Rows from block 4 of the image encoder of a small contrastive image-text model, named by matrix and row number. Rows with one number within an expert belong to one neuron, the router's apart. Each number is 500 + 40 x the weight over its row's rms, rounded and kept within 0 to 999. All counts start at 0. Numbers have three digits each.
Before each expert's rows are labels from the 100 images, of 14848, where the router gives the expert most weight on average: "top examples" is what is common among them. Only what is clearly more common there than usual is listed. The data: photos of plants and fungi (iNaturalist).
# router: slot weights (encoder.blocks.4.mlp.router.weight, 16x160), inputs 0-79
# up: expert up (encoder.blocks.4.mlp.up, 8x160x160), inputs 0-79
# down: expert down (encoder.blocks.4.mlp.down, 8x160x160, transposed), outputs 0-79

# expert 1
top examples: class Polypodiopsida; text has "fern"; order Polypodiales
router.2:477544536566496500531448467546444483532535460576534477468467485438521585512500514481531508475461480546473493535445540480426589543525450535535449478575453459493562487552574537425507481477478423482534508529460591477455499471474439478443493547
router.3:543508517495484527517513443511443435578472462536449469523438532523540543466454564490506462462426474497493527545513517526514500442438530437541496547507481544512502469494483524469533415450548450464459411436504563507510441456558508537478489540
up.0:485473484525491519505546551452500457496446459539510481585640491492499453489538499488518535579521501425532464495493557485452487567537450453469420539438517492476431515480515453468588502550509538537503480507502482538539478510453455518509557441
down.0:504495506519602514552487499500517426506393482511488498557526496500478513498500500498425532477494492521496713482500500447573497488484491466531465588553477510502494489508532437494511476483557474572500343510498502501485456478448521492506416513
up.1:551502444452592467477497501447496486418482516488475410493498476414497428507449488458501500477537508499503480487521455476520495473601485498498532498484523553499451567536524575562506487512523526570499478478461537565537531537466531524471494491
down.1:504501531503606499511524498503499614501423514508503443410475441516492505553521502475519501498490494503503607453516499520543517487498473524505617500454464502502423499501490508505462471501625498426500474660499504493586498508488492496489508435
up.2:489539488520531508539550536502504408519437440525505485590583503494507452495488449493500530583522530439527467500491514487511482582539441510442409530456507429481455503480509534472590451483500594544461497553547467559538478483455426496492510485
down.2:500494490504597534552510483503505445501402492500498502527520555493501516501498528497408552491503526514498713419512472465526498478448496458501489562546452547502480493551499458492558500488511491519495367521492495503492423468450535491501460513
up.3:471480524451375503508506512356477547503492502467485447495460549499497457523539505471533520543537535440523466497524450566518498564539521498452445521513506510506430530497466431649512555543458501484535505472537418470511519510552485555497540511
down.3:512501500515570473461536536502499510500508483522506499443530484506493459518479508497634499562542551470571390496413502497496511524503485556502481500376509489445425498494522458447500457521547564539547507554481504504523523524422499526475512408
up.4:466484473499495511542535554478511470439428416538463477590569498493560447516511500481544490569524499442564480515498558477469505541546477523484419522433511448452455518488476429440541535484526536528470503510504498563544511494457465551524504467
down.4:502502499486588508602499508500502411502426451519487525559530495485525510484500517521418515482499498514489621494516509398509499462503553436492481504609443507546500494513498427472500500479500492536500380516496505502524496467484558495516493536
up.5:514502506493550505483514504377499498497472477498450490517542498443507471517506431442508569537522510480525501485538509477541492553525460503456473498484505449494483508493474504496504432523506519508488507535481450509598502515501519504500503437
down.5:486499502504631487505578491450446488499424484490486503432499494524492462500498448480491501536490499524547659459472493496515529540498499571507509513511435476500483492507528496475468472499535497530499430662489469477539500501464507496499492402
up.6:507482483481590515525580549463483434485388432505485465594595488490502456516493503472490491574564555429541458492531546456474460590490454484473430510436544470477442514478535463477526517490534532529491506498515464532561522495431458550504506471
down.6:519495459517627517528491481510506376497397453506501531570500500502505528501491502500402509500491489519494639474517500377526455484491468451501493506566468515506497475527514484427503475465513498528486357508456505487493479430423519480476462531
up.7:486448503494417504427494492503511526425530553404490508471462512476499532498500493502496461417510464497500457574507495544504501482485507539510502474506446532503463560494487565540501501500483489520510665498503497494473531523562567464479499509
down.7:504529550505499463484510501443512504501588534491537479497484437491501498503500466548506500504551535454511291570508498513462500488509509518467497424428474489501500486501500553484435490481516545472449512581538615541563548503565476500498537507
up.8:479489484496578532512540549469511459509394408508501478588568480484488466531517503482516501579524500442543484463504547426463493581551468484478403540429582440490460510471525453462531482512534534540469502494494469537577521480459460552504513473
down.8:526491448506623540534502492509503445492390440521476518538517498499490512498492505494397509490500495522489701492496501404545501500475486465509501541564454507510500459523509463455471505460521485531485362521491505484496493465431510500508490531
up.9:499484502535501509483514555556501524507483498526547499563499587497500597505484529487440471458471504428500471544507501480496513495500591500435502474516447504500529500490497464574512526423501500479492502497502549487500508504518463495503502545
down.9:518419497498484498418472551500556411603507483495547499581500493467529502500499569548470484470525480499508249517501519429433482505502515493499467478556511497498497489535501519488446497496501516499501529467500517509501443498468537509529543519
up.10:512513484513678502463440516521499447456446390499453529526544500469581482463503505497497502526513538510516503519535505418362487523518539499495511450498515498501488538490500545501568508502500495496494537488532495492519506532484501450500500458
down.10:506498494498592501492503480493505502469483453500518498572485498538494566534469434494441494501501533582504516447505524347545503498501495514503499498458459505501499489538527500478408498519511527519498498544514500491553454499524501484517477489

# expert 7
top examples: order Asterales; family: Asteraceae
router.14:515473542429426494484467531422401543517495516527464452519522570515466504472516464488443490450529579458525493491511440537559461542554564461566484524506422555480538532477522510546492512549460553443543507563517503476489502446530530434445528464
router.15:504429436544499552449483549450547582497453513463527469471476548470526488491489572500507511480477476509500412486552534466432474437489557523546542442471479479446524547444518484489577577494534448465525461504555478511483570514464452542483474507
up.0:531500473495495510492486500484491560420492464440476501484479500443499500506501492496499485496545492494499498497650496498473460545499506499404528473509535539507435500486562423503502501511522483446502501480548443477517499556463504494501491476
down.0:507501501509596498540527445507491622478520469517459499472476437500486504502508502472510494597493560516498424401492500463435550498500496628447508450418491504503504483502473506488409494509543519498553506628530502489508482540524477497510500459
up.1:480481465506545499508515523486547461471428450529496487578598507507528464504498517522512495559485503450542473498479578501474485611519431529469423495428549443487489525524528465433579500440539525545429542500478512542507444494461425508526517492
down.1:528478490479559513528491495507508364473393425499472507565523519538503510487505477501364540500504501490500633484501516412529442505493520435517487511632467521501498486513426481485499507440498492517499369440491502503473487443461564503489487548
up.2:433502507492361503472507531427480519475513429495486453501494498496505466508511504492531507600541514389531495516504530559509478514629512498525455503482500511498445509459456465549512513521477502499496526527502467494559510485555505650486573501
down.2:508501504499533457469510553451499456514488485558498509504514476499496431525443500459513503539499483499525349511501500525496469535566483532501483499469567491433497491501505437480489499501534522516552587551500474515519497496469503504513581464
up.3:498528497491552476521559488474495446480473435543493471531582487501517460562510491457479534560515478497542483438473525463454473560556469496457426492409537458478451469478497469469559496484540595574480514533498473538543517480455455566508528438
down.3:504520493517604535573508477502499450502365476513501503510543503510503508493500508465456555494513503515519767452549510493562499502493496457502487557530478501505507480506532479494512497492511496555476389526491473493490510479443514449490506523
up.4:474486502486567504508543513471503497488465433540510392543584529486498448512522520464505519546521494469641489413501475452486492539530411456482473490446549483494469513517519482486555506577516523493482460501519481634578527467461460517483505487
down.4:520500431526654500547495494510499483501404483522501484505603500485500513499495503556473536501485500520500717500494498489502500531489493426506595552484497503502488469513510467492498500525541480572499410532495504510482516489417522489499486500
up.5:528471482554555506486531558575519474477494387515501586572563525518515454510506499494544435524452505490512521606470579530496524499525494544484452482482474422517477561534527482415481535469506510509434511504505480514475501490436480520572433477
down.5:497500542470540509501501499501483412500508403530531497562434504515500504487507503500387462531542548499500465514529526394488486486512504453452437481618386499504548511561491515501425428498484525561492460481527500509495461488524508509541500628
up.6:499591509547457509466471380573501508509508569439508507461403454457481519568497494413494457469492486499470469503536480532508506479478507495513584500562477544456510572481495533597489503470514470492468483489499582470419567506509515484471491504
down.6:503503492502477499478456501502456598501499572501502470439399493507425553519538504505527502494499507533499365529562501617522566472540482542465515501492435495485482513500489542539544498478555503510518532490501558499501496512590524516499549459
up.7:497467497459425501503461544613499569506516595503503516475482539501503534477532617500435504431521507523478511514499493521569498448482601520516534497523528570465533530499482440517483501524476490457508489443507528480439499602531505467548488515
down.7:433498501500433496492489502496536530500517545494562497472489499498462503428500504502524495496506498483500204500501502527493497500525507537491486481433511502491505532427507472508500502500499499496508570491500528508500504518552496503550500458
up.8:493488411536502506413499497505501514500498530471569507421540513505501541529388497503417499465537490490500506501498496497514533469492562502501520530511455496501556501500497516524527552585498446480504483599492549496487499499510506494501494500
down.8:385508465501479500417503574493485554500509503500502430485497495500499500502500455501560495507460496492506279501501505488538499565509524561500501495448520495526492511494485517445564504499501501405472580498500497416502564505501499512499510514
up.9:501484500467529560507503511588524411500502465496504493526525528502533542382498448556468425501381577500439529605393527513501499474500492511501516500486503482503507437500516487418489490494505490500492580507497574500457493493442493474516483502
down.9:558478510454466533503444469497500437500507454485458507641488531507500495463488487498485498503503502520334494499516501321458464433498502485516487499527425509546510560550446489522482456495453503489455484432505519498509503487513494502504490573
up.10:515491462515580505491570543529480483485437398527513531548593574507569510415496505546538498519440532500509497602483561501489496592514494507567470496465506468534520445497515411455525504476506508507471497510500593523406433495486483515562449545
down.10:502500468463483502467499501502534404499483445488498549719519521482498500462492500569380499478511500497469458524500501369498465502471501447542470499583469500499555492546499495470485490488479511494495438393501563499503501461464545501503493557

# expert 5
top examples: order Lamiales
router.10:487498524558518532552499454550532493581469520554460499535448500497508590540506529523507508554462478488496521476524576570402543528472535451535505480465486508532575517483492399516459537476445505522426507486443576538434509498551466495485549574
router.11:493443476555436504483546435502536547466518480508519477517455524531455531431508608524497483498474409449460454563445553582448502494500451481567438536514514545451488539494486471475500519462519497535455446487460559564437539543482412543538479470
up.0:489503570497437502522528504479425476525514519501524496531500567499517501519583484484459532526568514480500485493511433510556460536511497491485500529510505501508583483489471496546498492556475549442494469485496465491529512489596465491497502545
down.0:536543493509520500437546509456496496540441494512496495509611511503542443503484470502540546503497508500529372503504490483553423553479501525521487551427495507496486504479516532448558507503507493498536533479490417473501504487470480524462499477
up.1:471480619497470495485475513460416518501508542495501433466454506487501520554432492502500470455564531404502507500572493514514496464599518477513487501507425608501532492465477501542453562498495490395480503503507519484478515505520468564500482515
down.1:510506500565462497478514495463463489500503508503504457551508484498496514552495500484652503563483469487542302538522547520499504516567409553541479498505563499499494542483553516489491528500538500481503547502464463500498539502461493561434519489
up.2:491519443497467520514536552477498500499506467501426485451546497497501486588502404483493515566534564470522469435503513482509494621490508499435466464478562494497460503521463484523550507509440500556521500474499447523539509484499479545501585498
down.2:510500415506685494549519499508499490499390554526484499480509496518499486483480505499495503512492508513531552444497470490501511521496534502448513504380426504492458484514517484462495468532519548563507391588486495492523523496454503462498492396
up.3:493485491501645483510534501500555498499433382500594474580522416508490487498433492503500503521500490536514443504469501488525476524511496532497451503468505497564491576494468535469524508490583513501441508498509489505508500493349519460486496461
down.3:538536529520588502510502501500507422470412424467504519520530504501503512499485493502411497495502543527501550601522500394438478498541456483509488495634438484505503486505497593496454475498533503498481468506504499489591499510521502499493536557
up.4:493557526487550505492539494468480405495469461524516480532570507497521459514501488481486620546544537457532505477455521430513484586531473502513454620453494461496495449503448501482556476544525584522527511509482461511557470465462500496440618479
down.4:499520475526519549511494448509502442502392463537494524563522505513562516500488463519443550501492494507501707486509436476585483504461516474507505626548479499518479474545508472452515488495503481541444373507486505473509469413434518468455423512
up.5:519520529506467455447449433502493542513542616442474512428399484484475579524477520497490524426458537547446491503534466526501538442444505495516586501570504570506578519534500571534522481502503475500518413481481548493444492516579528479450486514
down.5:473502501505434497440489518497458638501538573453505455449505506515505481500500484512589510503503498488502390503497512593568503511505517582523553502394536488490500525480500498510583521529504492457507576494499475495501511518529411498461460459
up.6:470471487506544528513577547469524470488413414505458463583556480504497472518507514483516496578517494428558458473498557474467508580526475499470418521445536441431449523483530434450567491469531529546471485499476469589564511477447446557500521463
down.6:476501486502625519568499487505506396500355465541487512525540510515524496509498510499418508501495499512501688496498495430522504504492488466481491532569461502505500481516504454469476496490507498556496357537494504501497484479434530478507495517
up.7:492498528456494541496527540489547553496411500542497468509508502500500488503509498495508484534498537445588454496500657442501503518530424543494434500491437498489455502500539524500579562500578547474430593422454495513591501506503496536485498498
down.7:512500500507557500421522497426500410500416508514550502499509499500501468562508499500595500591536509531544447501500511389490494588549417508500487501523482390500474494501499532468488498426581500499494494502500462560501499495465457499500541510
up.8:477462491485561510471553486478576464502340510521498495570562497517534475506503561497503493570510499407537427512479541480497491554566493421491444496455521474513522510490575463456580448457542525536470501510488476539527500420460456519507514474
down.8:522500495488583521516493487500507453517392506500497558598539500500501535487503499500429502465505474500488689498500516445526501472480498401475477517587476499499495492515556446490547496486501490540497348471480493489487491461473534471455477516
up.9:445498499423444523436518576471448498605531538492509435498496571465498499489541457440472504600519588490511478402500513533537504519507533498427455497552513530502487515488501475575515466542501500500488501497538379532598505502514478508500545478
down.9:511499459509548494456500546474501491494408439501492520429523549514540426526484452469526501548462498501547484501496479514501506580501488505511493518409490500446493448500540474454543495601531497517500430543497379499539495495433478494443482411
up.10:486493463524602492500543557507524470488362449510501496575582530517528450503508487510517533558534512447540461473480563470476457578521454514441419488397578448475453508501502448475551511500526545522472521472517457546553493494444462534513480462
down.10:507490487471605522544500486502507371500377440508494502553524492491495507501503503495387500504505492531503659485510499388511472497480507440504490520584457529501487489502502473464487486498505492558487373502489500486494499457445530498505482541