From a checkpoint of a small contrastive image-text model: encoder widths [80, 160, 320], batches of 512.
Rows from block 9 of the image encoder of a small contrastive image-text model, named by matrix and row number. Rows with one number within an expert belong to one neuron, the router's apart. Each number is 200 + 20 x the weight over its row's rms, rounded and kept within 0 to 999. All counts start at 0.
Before each expert's rows are labels from the 100 images, of 14848, where the router gives the expert most weight on average: "strongest on" is what is common among them. Only what is clearly more common there than usual is listed. The data: photos of plants and fungi (iNaturalist). In brackets: how many of the 100.
# router: slot weights (encoder.blocks.9.mlp.router.weight, 16x320), inputs 108-161
# up: expert up (encoder.blocks.9.mlp.up, 8x320x320), inputs 108-161
# down: expert down (encoder.blocks.9.mlp.down, 8x320x320, transposed), outputs 108-161

# expert 5
strongest on: order Lamiales (41); family: Lamiaceae (34)
router.10,202,210,213,180,173,198,168,196,173,187,190,192,210,235,175,191,196,190,197,194,199,202,188,206,214,232,187,183,221,221,207,198,223,189,206,198,223,202,193,167,209,225,164,230,184,164,214,204,196,233,207,186,205,201
router.11,230,163,150,204,188,221,206,212,181,184,183,204,179,214,195,200,208,197,207,250,238,169,192,167,188,176,198,233,179,200,187,203,233,228,184,197,217,150,259,180,196,183,218,180,218,232,169,209,217,168,191,186,189,199
up.0,198,197,176,193,203,200,214,202,204,217,200,187,175,193,210,208,203,197,219,204,196,204,195,151,195,151,205,173,198,181,201,210,194,200,216,180,199,205,218,213,212,189,233,206,181,212,230,210,195,193,169,204,210,200
down.0,205,212,207,231,218,230,196,171,208,211,207,204,217,169,191,210,211,181,213,198,203,201,189,182,199,190,191,155,201,202,225,199,147,191,207,207,210,192,178,213,152,203,248,201,194,190,236,209,208,211,179,213,209,185
up.1,178,214,208,193,209,188,241,196,224,189,201,197,190,197,241,213,180,226,173,152,204,184,236,248,202,203,209,221,203,197,149,195,192,193,205,174,210,225,186,222,204,185,201,171,219,197,161,201,206,204,213,237,184,204
down.1,206,200,205,182,195,186,147,134,202,174,200,184,199,215,204,191,195,187,173,142,193,192,218,207,198,184,196,231,175,192,187,193,245,201,186,182,192,201,188,201,217,180,183,194,219,190,199,195,216,199,224,202,203,184
up.2,201,198,206,216,209,197,210,228,255,194,181,243,174,183,181,245,206,190,191,192,209,166,235,216,175,205,177,204,152,200,200,204,199,223,194,196,185,196,189,219,165,172,192,201,253,209,193,200,195,183,208,215,216,236
down.2,195,233,206,203,210,203,201,231,204,216,236,194,224,210,207,204,193,181,198,181,207,211,196,207,197,211,188,192,236,197,195,206,141,154,218,209,180,221,178,213,186,217,193,202,202,178,223,203,186,226,202,210,196,214
up.3,194,201,188,201,206,190,206,200,183,198,201,178,195,209,195,193,171,221,167,179,231,165,212,231,216,214,230,201,215,213,184,195,218,184,197,198,205,252,201,196,213,194,202,187,222,204,164,177,250,199,209,207,160,177
down.3,208,180,222,199,185,139,177,156,166,200,192,186,180,210,218,165,217,179,212,209,145,204,186,159,195,187,203,214,191,198,188,173,205,206,173,197,190,216,183,196,233,189,208,191,172,190,190,201,196,177,202,177,173,163
up.4,210,201,208,210,200,265,215,198,234,165,211,204,197,194,225,198,206,207,196,280,198,197,207,157,165,178,222,211,197,201,204,188,160,211,189,202,200,187,206,254,191,230,219,196,210,204,197,190,214,192,202,185,202,158
down.4,243,203,193,181,198,214,202,246,197,181,195,208,200,200,198,245,174,196,189,199,231,158,181,229,139,217,202,196,201,205,203,202,212,188,212,197,200,186,189,193,206,202,183,201,239,225,202,197,197,203,200,197,216,188
up.5,174,222,203,187,209,180,216,189,203,210,213,181,217,197,221,197,186,197,221,170,163,215,202,189,199,184,211,193,211,174,188,229,190,168,244,169,213,241,220,204,229,194,207,194,187,201,199,217,188,208,170,219,197,188
down.5,197,206,201,235,216,228,199,194,206,219,204,199,208,165,182,206,187,173,237,217,209,172,190,173,201,205,198,170,206,209,199,211,187,167,212,207,208,211,197,200,196,195,230,208,182,203,204,213,219,208,185,193,186,177
up.6,178,215,214,192,256,193,226,216,216,201,199,185,219,191,218,210,180,224,206,181,193,209,255,222,206,216,207,175,209,202,153,206,183,189,222,196,210,254,200,207,206,205,194,163,201,202,182,179,174,201,217,227,174,201
down.6,186,204,201,211,172,202,241,147,198,201,204,192,195,204,232,183,206,235,166,193,205,177,183,236,206,186,207,258,216,190,173,168,233,197,192,165,219,204,209,200,186,188,191,168,219,185,179,192,232,195,207,214,199,175
up.7,199,162,162,250,197,173,214,219,209,208,199,212,193,193,192,206,200,192,203,224,238,176,191,200,153,169,192,219,156,194,198,218,204,217,214,219,174,186,222,198,206,143,193,194,255,233,204,210,203,156,194,192,226,207
down.7,201,222,218,204,210,242,244,210,208,225,201,203,203,196,187,208,196,188,207,243,214,198,209,168,199,217,188,198,203,175,203,195,180,191,201,204,210,194,196,195,197,200,175,201,207,197,191,207,173,227,205,213,207,232

# expert 6
strongest on: order Asterales (39); family: Asteraceae (39); text has "vulgaris" (25)
router.12,187,209,204,215,220,223,205,225,226,183,202,208,215,168,189,223,170,172,206,162,248,192,213,206,177,197,206,186,184,201,187,229,213,208,204,194,214,210,215,201,185,184,199,200,219,196,188,199,204,205,174,225,197,204
router.13,175,225,188,207,238,179,253,203,218,219,223,180,223,175,222,197,208,218,219,203,186,217,220,182,204,185,214,189,219,170,176,211,192,185,223,210,206,221,215,223,207,200,201,180,189,191,199,224,197,214,176,232,201,203
up.0,202,199,205,180,194,181,153,198,167,198,196,200,207,217,205,174,188,210,201,164,196,219,169,222,209,242,234,196,216,219,205,189,207,198,197,206,179,201,172,195,206,224,191,207,173,176,209,195,210,232,202,178,189,169
down.0,207,196,203,218,200,244,196,152,199,205,163,134,202,226,203,181,200,214,217,257,208,200,222,168,216,181,208,216,220,203,198,201,212,195,209,198,230,181,207,192,201,203,201,186,185,199,178,203,229,205,196,200,178,160
up.1,215,195,221,202,165,204,192,199,201,210,186,256,178,205,181,225,202,175,208,196,198,199,171,194,169,220,172,207,182,198,234,202,195,219,199,206,200,199,206,199,205,191,184,223,199,192,225,205,182,189,196,197,235,232
down.1,202,207,166,197,206,215,192,211,206,233,202,180,209,186,198,199,186,208,236,208,242,186,200,193,200,208,221,199,186,204,193,217,213,195,224,216,213,210,271,175,219,202,205,191,205,238,184,188,217,193,197,204,193,193
up.2,200,196,172,220,177,184,195,204,184,209,222,200,211,229,196,173,208,205,195,194,238,192,178,207,199,209,207,202,197,208,221,190,205,199,214,218,196,199,183,190,199,220,142,185,262,190,209,175,204,197,209,163,207,197
down.2,195,195,246,174,215,172,243,194,211,190,211,194,201,183,228,209,222,211,201,201,163,217,172,163,198,179,198,220,201,184,192,181,194,219,189,196,186,221,194,233,247,189,212,191,149,193,199,229,189,177,213,219,202,209
up.3,203,197,199,229,217,208,207,226,241,228,210,210,200,169,182,217,220,199,237,239,202,202,211,158,184,182,195,203,188,193,216,203,193,241,193,231,197,194,232,196,171,198,199,197,227,212,214,200,200,189,205,202,242,236
down.3,215,185,199,198,183,177,135,223,183,188,221,209,191,203,202,202,194,191,199,149,200,223,195,230,203,208,190,176,187,234,231,182,195,179,207,195,177,195,156,208,188,202,210,224,202,179,233,191,197,193,197,162,196,188
up.4,208,181,147,209,179,203,176,194,170,187,203,198,201,225,195,180,218,206,191,211,239,196,181,208,190,182,203,199,198,201,214,193,227,204,184,204,176,130,218,192,208,212,181,201,249,196,204,203,228,200,201,180,192,191
down.4,173,212,193,203,212,189,310,258,196,213,207,212,196,178,216,206,201,220,204,207,208,202,187,210,197,207,205,203,212,179,202,204,175,197,226,209,199,225,205,224,193,202,213,187,198,228,196,200,177,182,192,217,206,211
up.5,194,212,197,173,167,197,164,202,171,198,200,202,219,233,189,182,202,208,186,188,208,200,197,223,211,229,214,182,211,217,201,184,198,200,181,209,192,198,194,177,200,219,183,204,211,194,192,172,212,200,236,168,199,200
down.5,216,196,229,205,203,252,208,166,204,197,196,188,163,213,214,198,203,210,216,233,169,214,197,172,220,201,201,199,220,197,184,192,174,208,199,203,212,185,190,186,185,200,220,204,93,200,182,201,179,215,192,198,198,210
up.6,177,204,189,198,199,200,188,199,221,195,200,219,194,194,136,212,201,202,203,249,218,198,228,222,203,195,179,209,191,199,231,192,207,224,202,201,200,175,213,205,197,197,194,204,222,212,200,204,211,201,199,204,241,227
down.6,179,204,180,206,224,203,284,253,190,199,234,199,192,186,236,206,217,220,240,227,207,228,195,203,202,231,227,162,203,194,180,210,177,184,204,202,203,207,206,210,149,200,196,181,169,221,184,191,182,175,192,211,176,197
up.7,197,201,187,186,193,168,185,219,185,195,183,205,195,211,219,207,182,208,199,153,239,185,210,229,202,241,215,193,202,210,175,207,207,191,206,176,192,229,189,183,203,195,168,188,232,210,170,191,192,192,203,198,194,201
down.7,198,201,162,248,205,204,205,134,206,234,212,192,204,179,189,200,188,211,207,200,212,177,205,196,195,193,213,176,201,221,208,206,218,173,223,211,205,218,221,188,198,200,191,157,216,210,213,199,244,202,192,189,200,174

# expert 4
strongest on: order Lamiales (41); family: Plantaginaceae (33); text has "speedwell" (30); text has "veronica" (30)
router.8,208,210,193,206,191,234,199,212,196,214,214,212,218,212,166,207,224,191,229,211,186,217,180,178,193,196,173,182,212,203,223,203,197,214,219,220,207,170,214,196,173,221,192,227,186,184,231,216,185,222,180,196,225,216
router.9,202,181,230,185,196,228,199,184,217,172,195,235,162,189,181,230,196,227,163,204,188,179,221,230,199,176,185,241,177,214,178,174,215,237,174,169,202,179,189,201,177,177,247,221,188,214,190,204,218,187,223,196,202,219
up.0,206,193,199,199,289,214,192,157,202,246,199,178,199,200,182,199,174,203,202,185,183,239,203,158,204,197,205,189,196,200,199,196,202,215,194,200,202,165,206,211,201,170,237,200,192,227,197,198,199,173,201,196,197,196
down.0,199,145,197,180,220,199,200,200,200,201,141,203,201,202,198,202,201,194,200,214,217,209,201,199,182,265,222,201,262,200,146,247,215,165,166,201,194,241,219,199,194,201,194,201,197,143,189,201,200,167,199,174,209,219
up.1,201,197,203,261,180,203,227,198,226,205,199,241,231,202,168,204,207,188,168,202,209,198,204,184,181,172,196,202,186,200,196,165,177,162,191,204,206,195,197,220,192,168,200,203,261,207,214,200,204,164,200,199,214,203
down.1,214,185,196,173,193,216,158,238,194,202,158,187,203,208,196,259,202,195,190,206,227,205,233,202,198,245,204,181,199,249,205,200,206,199,169,188,200,191,210,179,202,203,198,173,170,182,207,156,195,211,217,200,189,183
up.2,204,196,192,155,204,203,194,143,200,204,200,200,213,196,238,153,200,197,207,196,204,264,199,196,198,189,205,165,197,194,256,199,200,205,211,212,200,217,298,198,204,202,208,196,208,210,201,199,188,193,201,198,189,199
down.2,198,186,196,154,169,199,200,212,200,203,205,200,201,198,200,201,200,197,197,175,214,172,200,148,195,219,198,172,200,193,205,199,178,199,182,200,194,203,216,205,193,202,191,200,206,200,214,201,209,203,218,255,192,202
up.3,209,194,168,162,228,216,172,199,212,202,194,196,204,197,207,212,200,199,250,237,225,215,219,213,194,197,212,188,197,201,207,237,219,208,201,210,203,178,232,208,204,202,204,208,170,230,204,202,172,208,197,213,193,201
down.3,206,203,217,161,197,182,184,152,192,195,201,188,205,197,228,200,197,152,202,188,214,220,199,178,197,188,213,185,224,192,207,204,215,181,190,197,190,230,175,212,240,200,207,232,181,132,223,216,200,209,188,242,213,187
up.4,200,226,197,161,243,203,186,200,200,182,200,206,199,196,199,201,163,203,200,191,200,200,222,199,199,225,162,91,222,215,245,195,201,233,200,225,200,203,202,209,231,201,196,200,182,206,202,167,202,193,201,198,202,186
down.4,195,202,197,183,197,313,178,211,197,211,166,190,163,191,202,198,200,200,197,166,200,199,195,198,245,193,200,188,238,267,202,199,206,199,199,200,175,192,196,207,208,200,199,200,267,200,178,200,187,201,171,163,203,200
up.5,213,180,191,184,209,243,187,217,228,202,170,212,197,176,185,221,199,186,221,206,208,213,220,194,186,163,193,201,171,183,207,213,201,224,187,218,204,160,243,205,208,193,207,207,203,241,205,208,183,197,157,226,203,209
down.5,191,188,207,182,196,194,184,201,183,162,201,149,215,210,209,168,202,203,193,193,222,200,200,210,198,191,236,192,240,201,178,194,214,159,195,198,185,205,199,206,222,209,192,212,173,177,218,203,207,216,203,200,162,124
up.6,196,216,200,214,247,202,219,201,207,214,220,172,218,160,227,178,193,206,206,192,201,216,218,197,199,184,228,182,221,200,191,196,171,190,204,206,206,196,194,234,200,210,251,196,199,200,198,196,204,206,198,205,179,182
down.6,202,194,169,211,192,231,270,224,180,217,207,195,207,198,184,193,187,198,226,234,229,189,187,175,198,206,210,187,226,211,210,208,209,197,204,199,196,201,219,192,170,202,210,210,210,211,200,194,224,197,174,199,200,178
up.7,192,209,230,251,207,206,223,191,221,201,223,202,198,190,217,204,205,196,172,163,197,193,214,217,193,201,199,211,190,183,215,189,193,197,184,197,183,207,167,228,183,184,168,193,246,189,203,193,199,188,208,215,209,205
down.7,193,191,210,167,190,172,144,177,198,207,174,209,200,210,193,207,204,189,228,196,172,198,191,175,194,215,198,195,173,225,223,209,220,221,201,218,183,208,196,197,228,193,186,193,179,195,211,197,204,176,192,191,208,226